config = dict(
    model='image embedding model',
    dataset='microscope photos of single blood and bone marrow cells',
    train_examples=97085,
    image_size=32,
    crop_scale_min=0.5,
    horizontal_flip=True,
    translate=0.06,
    color_jitter=0.2,
    targets=['smear'],
    num_classes=2,
    embedding_dim=64,
    arch='wide_resnet',
    norm='batchnorm',
    activation='mish',
    depths=[2, 4, 2],
    kernel_size=3,
    stem='single',
    avg_pool_shortcut=True,
    widths=[128, 224, 384],
    am_softmax_margin=0.1,
    am_softmax_scale=30,
    init='xavier_uniform',
    residual_init='zero_last',
    optimizer='normuon',
    muon_scale='match_rms_adamw',
    lr=0.0033,
    momentum=0.98,
    nesterov=True,
    orthogonalizer='polar_express',
    adamw_lr_other_params=0.0018,
    ema_decay=0.995,
    steps=40000,
    batch_size=128,
    epochs=52.7,
    lr_schedule='cosine',
    final_lr_fraction=0,
    warmup_steps=8000,
    weight_decay=0.04,
    adamw_weight_decay_other_params=0.01,
)
Rows from block 4, named by matrix and row number. Rows with one number belong to one channel. Each number is 128 + 32 x the weight over its row's rms, rounded and kept within 0 to 255. All counts start at 0. Numbers have three digits each. After the name is the row's rms in percent of the matrix's.
# convs0: first 3x3 conv (model.blocks.4.convs.0.weight, 224x224x3x3), inputs 72-83, a 3x3 kernel for each
# convs1: second 3x3 conv (model.blocks.4.convs.1.weight, 224x224x3x3, transposed), outputs 72-83, a 3x3 kernel for each
convs0.59 105:071137105142164124163104122124123165111144103089111110129099178077128128064164087139113127121163123141132119122099063130109124139117096158112146112086169044158157172141141174153145142130155140134123125112170075135139124141141112100187037104160100157109128116086065068221080137141152127068165053138127146031171092165130124065
convs1.59 110:120081105141131151108136148126085154123095105121067146121094146143108141127085040148164137090107096107149089100136098104168135140117117148093140074110183148145094041102114179116125104122079159093099100114151106076112187096151132133163118138126146179149178101131126179084111107104170108109147142126174146102154115102102156091
convs0.60 095:100149127147153119154150126099135136060132164087135134120146137158133151129145111167154175132127078126161146200092138142099084109126122165066067131205076065134072122115122153153131103085095135111120128119096081122160128070193115126064147189110187164154109100106119156109091100152120142176151148090109108078115105104055133152
convs1.60 077:141150159156122126149105108081095091114158085111166113197127068109176110055111178116103126150114109137128188131117132136180082098111141156141179110120110000147158127112141102110128090114157143109127147105161087127105160139147182116134170162178116136111104141126127139139134170143108144183136145134104079146086109080137114189
convs0.61 096:093063093112134128148157119131138159088101120123131132108119102117129103187157141104078112146137175171147124091149150092106091159149078194137161082104166142114100115115130123098114120099091150125154120138130114136079200157139062106091057137132145141117127135106073122124163112157120123111210157091095131106151161144100114078
convs1.61 070:126141156099113093189126129185159117102129198126174113050139069148137147161129140242186120141082136158129132057110113107133157083153156117121090119113107121148097135122139146133127175151194172140152110128098160154139063124145154105078164139183140152139090116175126231200139136149176195100052132085165121117103103087124195129
convs0.62 104:095106088136112122123110115108141153125163125103152160145108080166152111134100119136136142164145150046151109109077130109157140108048112113121121069147143130129146101122139106137124109127177118091129103075145159128138119145068152091116135144125110078126133148097095093140036091124174159093071011105163168102143155156147170155
convs1.62 089:121138116126113148178149111104086142145141148108099148141136146108205204129205217099095082188148128127154101171106129120092148089168081131153084148112142195168148109113109120116086173111111081174095142144172167157179085131101135125175091159118224124115198087090165068140153162113126144157132096091143135149147147093176116089
convs0.63 098:097112104162152126130109130167140086214139154092104178069063132158122116209110120089141132112117146116156132102112100107050119087115193082124091121113137137144054140144145130121168130107146084140100129162109150149135170147144100109096152110096156105152059146107121079127186173157052086068159077155093169102110113107153136114
convs1.63 095:131135146110202173071073080101125120142175141105082138138090126118179147105096164122187106109147130118146097102170142216098102140111155178176199084130086123144142153084094120134098157202169141104108176088113132148151153097136120166147198154121127108134089120110120110138163134108094105101106138136145093139167115138109108128
convs0.64 097:166147174143125141119149194118149076091113067118145118160140152075131105104129058109173159122157057108139104162169165125117159174158083087089103155126091044089137120101098139139143126154141117110133103134130176115123117132129101169101011134093113099155114112136119117148152187122129207132122136145164110127147125138131136110
convs1.64 123:089195114155155162148144154188124096088132143106188125134116177093116132157072111128121116098172111111146131175133149145150132137120138149134124155103146120097047078155156113110165117150162169095131163098129187121090120167105199209105086157046135135088141077167125156100169187157176079147144118138135074157137094133076114176
convs0.65 104:147115180123145123141097155117173128099106161123052127123142126119120136105141160105144134109118179254135166172088200125154049093166204134102120167112137101165129106162151092115156108126126110153069180112120123159102099100092109098134211085157150114139074158137131083150108110136119138080158154162130034197082082077130156178
convs1.65 087:176156161124168143135137119115096168142115171090190104132096118072056131108183086134139148123077120131131114168153090028086150136144064110169134108136113175155116149139136108108102156156158082166166085199059124109091107124075111094136138189123166117140116170126069142141115155129135126136143122070084112089097122142112088124
convs0.66 097:125131099094100109103137131134111139102173070118151141091035132152145121144170124148102115153109089159121095110092131149104143094128122184116123151096139048117117128110145126114095090114102177094099100160124070105153116162115084178098158139133109184144204138118151110116083120099133121130162167147126159088142144094148087117
convs1.66 071:147137146170144093109111086033124128115169155119145117104108095149099145159115101133168085129139159128193171107116186119106174144147175060112142170119145091115170116163117129145086140155112139142156136136089114096107137136191116166145129151132101081104089055154083173106096153136180161169105151102097145117098193115188173096
convs0.67 099:119093137118127149111073067131084143121119114175168084131125143152175102131150085155110129135187100148109132143138083119116126135210156137115100109142126115143090114094127112116108136136120086109106141132169105125115208076116122135130186185106064081136103136101140180134056132089068149124041091169168117150154126187081171067
convs1.67 112:107138109102161121183086090128124111136041114141112169085111077104133168086119163129081131157069112096094159083086112099108105115082133171111165090166099054103139133089139125109150095096172120118112096094099160122111175165104100128120120038211176095148164134118089129148204140180140226080145069167060151214181133185099147111
convs0.68 101:146177140156114141130119095137113174103143178106132092150126148183156113123133168164150135125125121154186117088166117169084145095164081118158178161100090079122142102110137088131108124086061138118127110114121106132115136123096101077129113116081124193114091084113115142131155136138079090120176133128041143167183086112128106116
convs1.68 102:209149171110155114110096130216087120139161114118078160165071140073086087142038150141099066114084165116137075086093166163058059111153128118099073120106135115086145122139119170170205133174191180103098106123111107144058122141164127172109141128133141121112108135134148084172126173137125185154176176042119092096148159162121092089
convs0.69 099:123132184117076136146145147193125123167113057126088082107124139125143094092117115146139134206131102103128204134142150123074132117106083083074168101153127123144099159109117127138100147122108145120146146116072112085099127082147098114070170166079172113100135109147112076040123142118158096071106121143086134071119138173170099129
convs1.69 127:143120159163145127078189112167128099107146143074127200164143154131124147059106166133091092113155110129141105135133145099164090080086118173103169104079147140139131107134123130097218109147154052125130143096131147139121108169102103161046062079126108130102146134137123109125122109112203092087093116111194124092158170103084116096
convs0.70 102:164092193127161077139099169113139135148101138128122158104167136134137143140153159167139148109110118136144135114133168163129137129120106184094118100173118148106156161163102109105144100154131115120153104127119129105143118107122072182112141114153091105163090171108160099123143155161116194091196113160128159090142129091101090161
convs1.70 135:079077076131131130074122161102142097110093104156124090069116223118096143151182115177089128163134134102131115111172145125173148113128112106115153196144103094117146209079136135156186107093102147144123171151116152115131127121153087126168060105142187088201120125115051132116063113097120054077075117097178182118086180154147124237
convs0.71 099:115134109125119158184116164079159090097099148128132122166164133103143077094105140104118083113177115123096158084166135116138094152082171185179077146184079088141124143125179137092128086154125168065144102144099105063162186105100157110098117198119100157089208105146096140129079146148117079143093219035146129181105140100148137175
convs1.71 103:090077091118150114120099150124142140112102123075106176180120143120143144099140177120120172143148124111133204172106157135076165122149115148075118146113117145140103198102136164119054088100065170206164158144200059154038134094070086124078142093091178131111153103122087069180153079066069126119173119189117150143111118122093127092
convs0.72 097:110144131140112063154122113141143133133149092050142131188108114126146119121127137059101135145169099105117165206086103063142068094086189075092085143088178154104051124156150089101104122108147174126095093124108120142139128155121157142103099161096148039112151157167173133177139095096114139102146198213127138151110127175099094162
convs1.72 056:155143147130136161105122120208121139166183148144077158062151109149093133142102143072118085174109135080129110098135162109088187110174092136173161093131086143156068135064112167186139120181196112130089148103135121133060140079089125143195098105169134088151143096067150141171108081163149139139143152137127095107093164130092073138
convs0.73 101:121109168147169113136178141126146154123107082102132089097136129126105075160104122149141130123108124142141173190054149076169106111084161132187149133085160133081098178138147132101107075091075126112138130135113130107140113116128160147162113134205098108148113134075099055148096099131065164095095132132178082173103086055147073108
convs1.73 095:094090097162201179121107136141154122081150171132133129114084129178126119161169089122101156187144138057141117075113103135159122112143106128121095196155109151197064098121127128106090146135155184106081076130073109118127146101176129138163096134108129170103163129119126121110135147128186128094110093137198174097170125081148133112
convs0.74 092:193149129094085088163158129160119113168128094127086076109183114144118112142161118172096141156184118142124088103094087140113107139144111144085135139177182136096159116126124109113142117120119130114131102117088092068090079083131116123119119149098109134053078116107067126137139127078132149120218122126109160180155096143182154088
convs1.74 110:142142126114106129176145150130140156152150148163187112107140151163165110097121133109089113133132176086072094167119123183097053113107131146145145161174155072175140079090148134154165133089134134114095097164155144188188131162114139178122125113097158135084130123111078111147112114139114105101074051082138113087096180119053110135
convs0.75 094:098135153104098147176136161123097081116125098162175124087112033130147108116128135174165147123162143119125136070097084085172091161105153138165131096106084142062109103150086134113108159116121082118107128113151125100141187188124107180124065076142148167100125104133179107117104140101188119115042119129099096139151129107109080114
convs1.75 094:101115081173172155096112117094113104121126136113097156116143087109118110087164145157105133099074140172117136126136200179131159119137159082157149136084202151158079119092127112093162123123135130140112091131102110097133108184165127141135135202115083159102149152121124087098130113128149127174168158152124155139138114163146108146
convs0.76 099:142131195136099160127165168078127178125133146130145145156131135108149117134157116115089026058149142136099147110096148177162138071059144103106141107123133130121146127130132115110114103106134124096114138096091148117058100096167080083128078139168149134109097103109084173108100167121090131104097084210082128179255191121058169092
convs1.76 088:079118152105082036126127091125178123072152171099120134113153112068182134164157124150164154168129175111135150124139150119087116104116165113150186114127158153164180101090105074125214188113193128094170137135111120133104082164130126194154113117132084096082116118088089137215070117120149126168129125082119112159122078153118113154
convs0.77 100:169139133124206150127084156126141051108129106137110135101112164125137153112078184120131179124131135102173114126066191090126099169109163111157170157039117084154090130141120098081153141099139108142101138108182167137153096147110141171155137164145090183111138174138075149157131135083094153177152134140134126146057202073147117180
convs1.77 115:124081136053105095100076115150106110163121112145071153077101067173110118148136183164186200102178255171167255094111142032119153161099125160143133150150174132133176107133138134109087151167077111106091089119110084104106086134112126137117127127083076114138074077146145124128160115110095115090081158066138081115109216174097086160
convs0.78 097:156128124096115128113087143063127125109184168184146135113143119144152103132135110123148090136159122144083142138129125122064110106150076113179069150120102156118149121140121115128137136134122075162108098144120090061123092164080058102136152169115097191035107179125100131108154072136123096080025094092036135158128130143149155134
convs1.78 091:109117125123106136069117168176119141141107147147153181168089080134107099179115069117102107127164142125126080170097161157100186161115129101116121156115160140135147106110114170131103133159106091134104129151112124178198089093142151181070080150070075178167144112135147150123111131147172146127115144107080091159087168126172108124
convs0.79 095:137140134166147115149112112138078146112065151126087143108142126137113141111130193094092173100186157161131109167084126117150121102135134166130116084098106089136140102095146120108114129110139110136136113145109122106116149064130116150129096174092128098124075100149104145145124139153113163143155070149148128109082153099133084181
convs1.79 118:129116108102120104207162153158160134178149177173147155078082071091112077125124167106091125151094076031116149142179087109137107114110049190125071093152149202111131113089091099148160096153106114116095151107095135111129161093098126117152118135174150087157137114150158134158122156071134141139175166091123129103098159106122097086
convs0.80 106:162117140109105091125155133141118178138135089149149184110116134121106101171121127090128089130146118089118189126130111110119129063195167142099141143166117131115098150124148132134165065074074136121105123120110113072098095103083059139046223156084149124116070113111060113141159140112153103080132102108146151119115157129124105108
convs1.80 089:146174119083134119122135156140123112138129136108118128178122173124116134123103131186230150085174119129056107067142112117113149113118162106134174112144145110125087090068133098075131137127122146156170141121116130093105089160153129114081099095148141122115135094155115109134088167114132108112106063088093150137153144140084100127
convs0.81 101:157186104172158176121087113095068150189131119187142167119138114160132147069109120149133096118109193156195110133126114139100110130084107108140097193184085147138086144113135143170141110168129165108122142173107104129095084118097159115153136180147160121085136075110134121144069164134089143148103147118137131153172118104116087044
convs1.81 088:099090094145104087135150119105117109101096112132161126150099092085119104174186117079099105141144102142061200095080082106086170156114158166113121146177159155154137104136090115151100131125140135168158148094171109085086122101108152179146132139172067120187099140141116172135159129119100134084178138112114154089103188112139132155
convs0.82 099:110137131097080071195171177147164151178202201193177208130110097124135126128154195156125141185133122158166079137171103132121173123088144129120103103106078125104057164144134143102130141162140151138123140096155178174145143132080141147160159186184162166118120133141124129175120084080099171101123136104127148188093164189179096148
convs1.82 109:140137153093080035123136148158188232129150189134121197158150107148150106105134141050089080088107095064092123098104175103088132106138130106127171091107165123120144209187201109073142082048053087138116105138153068153181133134103175142113099166176139158131135138133122116117133125117131120114109154158138152157131134149154212160
convs0.83 098:126126118155163155102121075119179150164204124126159153101124096109104110131158072087151170138095111143122130126095089115118100116106126107106144110107079151144094111166114122151155100074119134109169121094104100100118157103141118147121106163053119110117156194127154134081088140083070116157134128149089148108113176113095114125
convs1.83 098:206227213116143132191132089157173108147145189160085097170188142109100127118146144120168108109148089117168113148131152154126099158117167124197143117220111139177106116097122140163126137176106126126117137111103119156096146085081074168136082147173116144082141094056099106163104075109182167171100157154143171132121097168148162131
convs0.84 108:102128118145136113184156156159098123122102106157102125083161138115123131140078129142169153157102141153055186143145148094171119116116135144130082152104140141154097111115146143122124142123115159106136136121158139120149137166100092141117189100136122086133126138135157116108147090137176128143161097123134115125114116128109176100
convs1.84 145:158118141167142182127113090120113121139134137145091098144117112121093147082164101135108124145130148078189100092133124162173115137145110035155109153148053130148184178089113179113186115087179112141083163132110097164094089115125107099116146141071150137126115129110126100159179144109173163174063113143097127125090115125109087155
convs0.85 102:147135106164151131142147114138104090141132130095070123123137138161131129129132176127157101060097173166134092165124123115112110137117104101074119113111137119135078157141116126107108127144124135119133163130110126118108153166113152147128221209133137142155134110148107104143151209073065081157161128132147144165060072122159119046
convs1.85 097:106116081133139099083114089174130148154135100127161191116134066160156105117126137111214184102097106122155180068131123106103127139099138092171156132079094136079114119090104135129172080113141164144127153100113093150104161103074130056139095164094025141113141170122126137122121157122102101089206142139125125165148155168122094158
convs0.86 098:183090106106087098107106164120126157130115123079164075095108145109164154135152096121207119099117108094136197122143066126096191160072111130141100134117136075144095098138147089103148114152123104102164086151136144098154065136146175161142133122218129115165123139116143106167124111087107061103095169155111134201133142167139105083
convs1.86 083:137136120130127169120123106058165095186160158128191103117103120157175159126149110159079129119107113141106146116134081127124126111166105184161139103132147061149099163079145117139098143136140143097195098081064157111117088143137105082144120156125062081117130120165127123114211140101119160077166117126111129049057154131165145146
convs0.87 098:118154146120158139141124097092206151099115132121106173067161127184149112096117152118122120080145150179113197104146147175129101095139099148151060132126121125131141130133133104093134154130121137150139124094116135135121097141148106163134137092174063136099124123109127138082148113148087120122197042129177134150102123141074132101
convs1.87 115:169130118147185167121112155192127140154199138073131118094067121113172135091089132157135120095069058084157052151104143122164108121143114110115144111155119219142110111129138091108096101120131102152116170115128168132116130044057154084089155123100147145109104152094193088085079148097113111107145119088133130091131072144154150112
convs0.88 097:133114114126147165131112083088130116118139129190155148143134164115132111160080198123100112148120127124138128103164073079078136076178119195147138162173164055131144112119123114115117098106167109140133130132090113144176105143163115162165086180209139089155159170139110150060092091119160127101083127140114173076146126135111162119
convs1.88 089:112086110075112108143141175173106157152138174162133184115120083144131066127185103137141184156194138148081114093080121133175105122101184150171108119138152093113159129118077098114042130129058111163121133115186157130111152083113094170118096148125103142148174174114139129148137111114098159080160098155104141191121120069033156169
convs0.89 098:138116084168124117089093100096142117126116132084127119125117162095140164114139091112096102061130145131105070150120131133127126093167061082145152140119148145121079161144106112111109117112134151156099128109104121162117197108178184142106145076100139128088124154145123171113149123047152136144161094104159117135128101036113166157
convs1.89 104:169174187149185110105089087123091142138126170094122134148128158044149120094186168162063092140110148213150126101116122197078118150146050152155137122109166133145069148205132133141177172147160066146096114141107122104166104247183142061075178081162087146101090093177136101170062129127189121151122174167097179153170136158100141139
convs0.90 106:172155154118100135073097140137188114141121144116125136143131159122131132166110086183102109161094139161120128134171140141123129137153191153125131119151144099106166126137106119150130106150128129130151198137135121135109108075130155079143114082146098148130104149106166117114162176185187138127057169177091176183157168131100189152
convs1.90 104:095153117103107110144140143159162172123143176089139114161152112121134091137138108030085115110131194113171165136067159098091078176072161088122126121130140089086115176139175111118096074097104121165146127124104185102122164120106128093124128140173142115197174134131164089128160118113103120089080114200135157166108136123146122150
convs0.91 101:108180155152131156134161146124179111134094145067140126133141134112099121102174120146145182093124111135117143148072104101106186101088107119115144102133153086101122141100117095128126138140135123129089080151163086168139107121186139114164130137109183163094146120115153078103114079140229103174116126149167104134082101113107131136
convs1.91 102:090171075070128120083147092125088076118169119126116127150084154072098109116072174090135135107120140160163128173175082150151134100171129153055103084121093119124137124134060107086082155114170153102153118118171123091142112115089092128123130122121220125171168112162032162067091146145127087110109131165108138081148083132118135118
convs0.92 103:120135150183086176129137140131127132202156083110133190130142112073150115145111130101172141144106137168078162104120064131097181176137119117104065063136117125097103123087130104142130140132113114120128158130086046168114191095096152164144070166180102139073142123076119122134166105124142152108133096107079127143213117103049154179
convs1.92 112:112092068094116108208093107107146153067092151146095162096098098128182121068168114126111163142129199167094105159072151175011213140088101153119101147135182060147144124129158121130158162110117183117130099088115092132056098117113104154111128147107133047114136092076090172161041106138092111129192140145154183095144105149129098117
convs0.93 100:189150180154154179152163203097178175097095091132151121125111152129137046144157160064150076113122105164128175129077164151067100160119044132144124125111141106057126134160133152163105131131102131138138109058146189169114079056154157215144153182127104076144098122137134078177115110126108055084172136195134123141101139117152118142
convs1.93 085:106082168125136129089089157168160175144120114154164124164106088149169088139135120144114130129116146125117096125106046089103088164178128154167111143123144103160134121154130113114126140155137128145142124138120107106159134178165093088123142079121133166057077164086133156179140141116153142165090111124060159168119073108138071186
convs0.94 109:141114102113133137175116102144179134177132172107150142075151167124132112151078093107129126140143088150131152140104087089123074148132161108113105160138110136164171102145113123103110134179125176150165111154152155138172144099114148091093136123191132184165149060106105072120178135108168127110120111094180174173132161141116085178
convs1.94 090:150101116164092145120120093129155164144116136176163171158065048099134074112120163056058140118112159147140202127206108121092023115133126121134179108089162084117155158125173096152117065059109087143159172138163088169118121112090128148086119146119201119157198095172097054122165127159098106118125099169121142140085115097096126160
convs0.95 097:173147191157165106118126143137104074179170139126119132143054113107116106150091103145146127116061096115099152107137124151127126099130098145077119172100087109108101165149183165134124150106104142109061104135125137112121078159075150128162112115162166115110167150113120079120219117138114118142096118117115169099171120124079130154
convs1.95 107:080168133121203157120130104158143127109099147084199144146132116118140128144145097239163116168124085127136119043162173186086163112163198159165162076064105137128154116134172104137131106141167106074178114097125163117132067112146087092161169154116097113198105171116156149161120060117106127124128105125143152062158138150138113104
convs0.96 104:137123133098159093115136161158110155088143093188069111106089153114134162106112132099101129140130133127138087160082112149130087134128083063099087205163183132147126118108131118101086092136141108136115169094091122118124130163129114152192131130120167074169116170073193107129106108067084054112156118136112100147137157132178085070
convs1.96 112:112120101097106108093114101124123108129108116134124158085092100167161055196119155159174137181152172176123139126105094071101167149145101150114146156125141115093097101107101148147090147198142150134085191146128121129071171108108118125158105082135084118123087080065152095151132087113133132139136168081104093147123101212148112203
convs0.97 100:105158173160123080149118120163093102071155088095157134134082120108064068144121067110123108111116117174150146043080165162160119114076141099082102133122145082123080153155112129119139124092123155087149126128092133118179149116150090065053070148117103146089112085117120151096123188134113133137131172119121092125106152097152154120
convs1.97 109:125093131211117120108155106106137172126179142095158120168098193134197110103139125200097054202104119127106103057183162148087085109163100158114125157186079116088109093089135106138104162165131160121161115114082171107139086102161138064141158078154078167103090120165157131163128143122068152174146137088063116054161113160178135096
convs0.98 104:106120150131156132135082140072138101136106115155110100071151140104174046107062135142108168102120156112124108133158129103123141144109148195168165125151120126112093121136152122090147128133105121133139137120089137132105201101147093169082141126152236052152080114111165124185147099123124157109166126072094141115219124133189090105
convs1.98 124:067086063080065078128131109139144160107050147173127121126161175089159103117245128153130134138126116113111112104076115120140247147095183102146129123159174096081101168094109098135146036087101191126093150122135159168087100191123165096133096115146128073092123177075098144133071104089085120061112106111183144090110148143125162218
convs0.99 100:134144149229105122113132149195156120103120168044076139116125148169118099187140088112168133106184083138103149137064157096163095145144076102128105131123198200090162139168137150154153161100151085124132090119111144061102151159147098118141135159136135117163132120134069171126127170082125150119061057105174125174107194181075093082
convs1.99 075:125084130142134155104101143079157067115153172223096124132102113144146155114089110144143100134177128107127101070207159151176130177187151085117133120089100152171134082119107097100090081079157132103085103113105096072128107131127138178101159127154131195077058167083155107104141100162168123070148144084119116106147058091171142138
convs0.100 101:105114110086141130135148170149087145220131125116146111114097102110130120129083144133097117111104103103158126160166131123163101119099177096093150148109083094068142132127129108126152153127082177160098117141145105097107127052087080146152083102102138099123164121194117086146106168087121181099148126111089106168074098180119116188
convs1.100 069:127148089168153129125109157085110094113131120076112135137118169086082149090054123143077033077139119184153158123147105167069148100121115089181163159151141094148093100149188144184131063140154195112071156159096123111080155178151169108146149109169094214100172112126156134137141116103109145137137100188092052095108137102076149069
convs0.101 095:158159128119116128154160178116109120088129161134159093149134114093136117121112102139168169109145128139117142081092145091113067145132135129090121115128120174170149124123117098106119140137145097095119113133179106139096116174104099128159156131100095144114128148144168086138063121133162082141105104142178104109149126138200115139
convs1.101 125:106074097095073120110125121173097134075165127072174125083176077095154099089144106145153062113150131120127046095111174102140118110131178092120117146159112075163133128135173131116134119139110102108116105146110211093169132084101157144120077098156206151131122082146087110156130110078100146107091115141080147121174122120133129099
convs0.102 097:163139121157144162134135188165121047194135124100146123101141126165199107090185118147153136113078098124140162134154144109116113100091145143047145137170101149112095163149116110081124115127153145129092147107129120113135109128097142155064130100138112135111105116097070116171192110114228096192142132205137187146142146142117110057
convs1.102 109:166129142197171153122130123164157160137116088178175125144121140162108145105045175140094089145140051066187131141124088160142175142150138148139074107132128154121153204113193093098085150167197100112099141095116148098066085080141115137062104114087135106125148122123176153061145033110118183095171063131119127129120140114132112136
convs0.103 093:160172137132130126120128128072137107184147159138170179124127128124131112151149109193093135139129146082108133158076150096102141088076148123113128168147049128100100159117110143137137129089119201066143158133083136137156127185076137091192092102144180098094190101151100098138109173125183059164167137081201113109148136165095148170
convs1.103 058:107121160133132104141131099118157135128182131150171179078085110140116124121148122105142161130116246093161115152104125117105146116094112104165073124105104146146182133097111131115146135136142115098109143162088082103109110125108105168115147135137139098139122164076106115148119125129142127161149116089102123104113106101116084080
convs0.104 093:135135191143119156128154135101098159237141150163127154157111141122118119159087149161138129132143198120120123114093135162155072087123156138102164091175095094114118101122112132137124090119146068144161116108118109123105152123135156133142078132138064098160113141145195165106149141094123140137066136050127139113181127140166141089
convs1.104 087:109117113152120094104134150165172099111138144104119106107104111118119169190138062153106093129163106157109154088137138105084120083144117138123165136102135137149159097103144109133091186190158125111066096108098114116097098135125105137154106251110159099160077115094096140147134142111137156105104086135135097059173118145088103092
convs0.105 100:097135143098124102071068107095109071111083077087126113111135159120156132161147077090105122122148131133135137061104088100076118108123098110097167088098092145115121131129124075105123116106113117119127054125114119145149125122088122174166089151139092109086097123121114135092107107048134150117116089110147126100118106163165155172
convs1.105 101:111114138136144153151147132152107117167154158143136146142140174160196139199191151146162144158188141138103070131092114067122101134083126097102105143097154172140146107109058146148156097133106181144197111144174134148113149099152102116152096115149142130079108127102124141131100128155137146130102076118157142136147112148120097165
convs0.106 102:143149127150159134096084126135113094123101113108153131156146088076126154088174187158161159185148168146149087110157100128114143105143106165073087116103066148147120115097138091129120130115177164099114115151106138104141158098056189153115121106104139128143163101159106196099161118048108113119153096111134117046163085170131121088
convs1.106 106:147127100074146074115091125100104097121140074145122079124123138156158045111188129133147160124109125137122106122165138152107151118131126156153083129131111094182090154134112137081127136099142122127088180126112103127147073147102078142139096123051138166079178114075078161186076161101123109119134100150210130047108143218123113128
convs0.107 108:081146088111142139134130158127099141171124103129133118151147144114163182155165091145116174128101143161154167135105123169131104115114141077169212135007140101184108099091112126151161123100114107159115145128143118157115136123131113165189212136122133129108120110142140124081121064136159172135035121154134057081140123155051090114
convs1.107 115:160193191155088070135104111112120071133117133123126135142123090160130164118138170171180100138099149154172131173164120130141113135127149068093156099099113053178093126103141143136158150111120136099149094142101134100057105135110107096122080146192095116133185136145153155123095163062123227117084162126147172141107083096131177106
convs0.108 101:148108075087109076156152150136109123114124140163179138138121067102134131136128162155097157134136130123145137079135112178087187109121115098122136140104118123176160116140120140099106112135117103066112152091110111112127137083125148112100192160104104108095129163094170066126181103146153133132135159152092135135196105111070174108
convs1.108 116:116101084145149111178166094132119193158181105158118188080126194116125182175102190082133110151098123114163171123095164109076082093100130140141069150141141173089125094081075147104158117203089118136099072116127103144110154091099140108125122109154130086120094098142136116109132090061143114113155159135129077082121072089139174078
convs0.109 101:142144154107138075141135145176105128150119110043079165156153097099088129094128150179175135150159155096180147136175095111125143129094144128130143123121124093172114143104119107121119116106120143130114066153099141146062095136066105102136030102144149126123094102133164129128117134164147144158101145104142080114155156080138090135
convs1.109 111:130126145182150174088059161134088154120167162187111165117151066117198122131123125128188118140070150100126106098074137141103123125125152083123087154128178099091133110106138096141128105137117111105158149138107130148148136112139119131115135185112167129121081101138108169131112118149127085084078124119130141139164105141155133089
convs0.110 104:155120116162163133132124134120076087131126106171192132124134122112124157104103137065149178080132158147101180081118114102120104089164093129099115065122113104119085125118100101139155119134133108102117115153150100115115117146085097111192151180123120110195183116134109084138177165179144138067114144118096155086104054152101111059
convs1.110 114:122128093120142125154118136165126096168146113111098111133089093126149125082200151091111084145123088162074126125169120140070087103115086164188099088097172140133170139121115145141108129130091060140138114139128104204176219170100103114117140135147100143115139116145157096179109121112117103128155096082103126133151120189116116196
convs0.111 100:140107095125123136165138121100089062050104075136148181168103090141072158174154125165118148135143093097153083112122150111085122129182049116129048157112152184074138109110129148113118155140108172094155130136116142123174133126156155112057173116156133124114125037184157150126112156089139112097134123135155141096095045143107128201
convs1.111 094:138157145141073101147126099073112140183086117148108147206077116146094114146043121122103149097142138100102110053157062189115104129114111157108125165176098111135103059083035126102162121097094114126124093114157146114047187163164130019196151160081114143120179096142112071097137203146141130146155122140135105088153116141129166115
convs0.112 097:141114093114078085082121145202066102164167097128132092161101171145127125136150100111185229109122132179066099166126126082126135100105159127075104133084146146099133146129091120150124110130102126108076138084082091088094099093169132136159070073062115147130147104137149131155087150154140126109110092095148146161136156163159097039
convs1.112 084:099128095117171055108131089149136121186191138102089166144185190087123131086143160110104130167138094156103149150139075096087133152149101202111110138153124153108156150122129156106055149161143124129132126161135108133123148177125148097110120095165112075162118164117138181073095080056127084118166159123118142126191084140118106119
convs0.113 100:086095116108131107128168109115107091169101114139160106103094171129126129117108136134156149145127179134130167160112169102149090105105177122099147108063165191140116128138138153138104140108105127144110098155139112115175127207149127136170146141145108134178145143101128147098113108107074150133092134153096165171109154128087126143
convs1.113 092:157106110153127190124127168111085195048142127105137097111089116116155091127160056107117113157127154080165113144149121128178144067169110121146099095126106082118182095160092107073136133105118155152077098175141149107238136085132143108116164145092151138118115120069078149146124122110174103126118159133157146031126184152161153189
convs0.114 095:050058046134147108161177122152142166115099100142078082126076114156114093095171150142126117117182153131143147140144106152114112151223122147128127122119182172067072145114107141127127153116111102131069063144137123067126173123091103121172100158111120139129117144072102068119127069143091147104157078122125167120070069112103111107
convs1.114 103:149140202142139178146099067142110087158131126209116105062151121091157175072044116127125148129130172102137152058078120157102110124122165129092160167182110116116099084089163171104194118162161119113124136071137163141104172132128132135088119070233136121151170138134128092141168188127134128097121177147101069163138124138143156183
convs0.115 097:121135100104092079135107144120158091132119131201101067110112171148130147127148162135120061135114068100163143073104087104135100102104145108108152168086166157106049143152142148117081110141094125130140191117086100149124163111112121091142085107132194145106136129120183087117134118136096134161142098104041158165136154157114110109
convs1.115 077:131133113125155158175094171142121103128129143141033126083106070148082138175049160167167131154125179151066129100159090138172146114119093101150045110084100176181080121181165121134078146092146160099089135172122137147131122118168182159100091075131127188123168090111151129178110133183114106150129164088175113167132177103179101175
convs0.116 094:145137152108109131127145125134092119139048094146112187112132126133131111146134181095107151147171139165100137110177115165092112106108114086145144058116121150124150151135099149132120155144122084121117136104146105098084116208119194170130170063159110070152127130161165152119011094168189096110136116139123117147101109121141105126
convs1.116 095:110161127154168105127145152078177082120156121146130107174116117080106152107131050151153139147119130083079138120080191131141161181099169155125129178122129197105110111103072042194163125178110157169099090050114099104135135145166153139144091201057109136174136144078117128138065146152128139144217129114107191105090124125165132135
convs0.117 098:087079105149132104125089106074047178127130088135089096133107132111108077137074088122193133075120181118101121134101111118121115105065130073169209128072159149123124116126156171088164103134140106075183117094093142141134104185135102188178094120164096118138134127130129167119095130092137116225161009147133140100096096118134076169
convs1.117 094:091172117125104152159166104102163157075122190125091140074168180102098166097088055166154130106162149122184179102115138100116151144157114089173123116064124138192068110062064171123099114135116089098108150052124109102082130131086173180124132124167104109147163140066084098143145098096119142086100073103148132096104162174196150136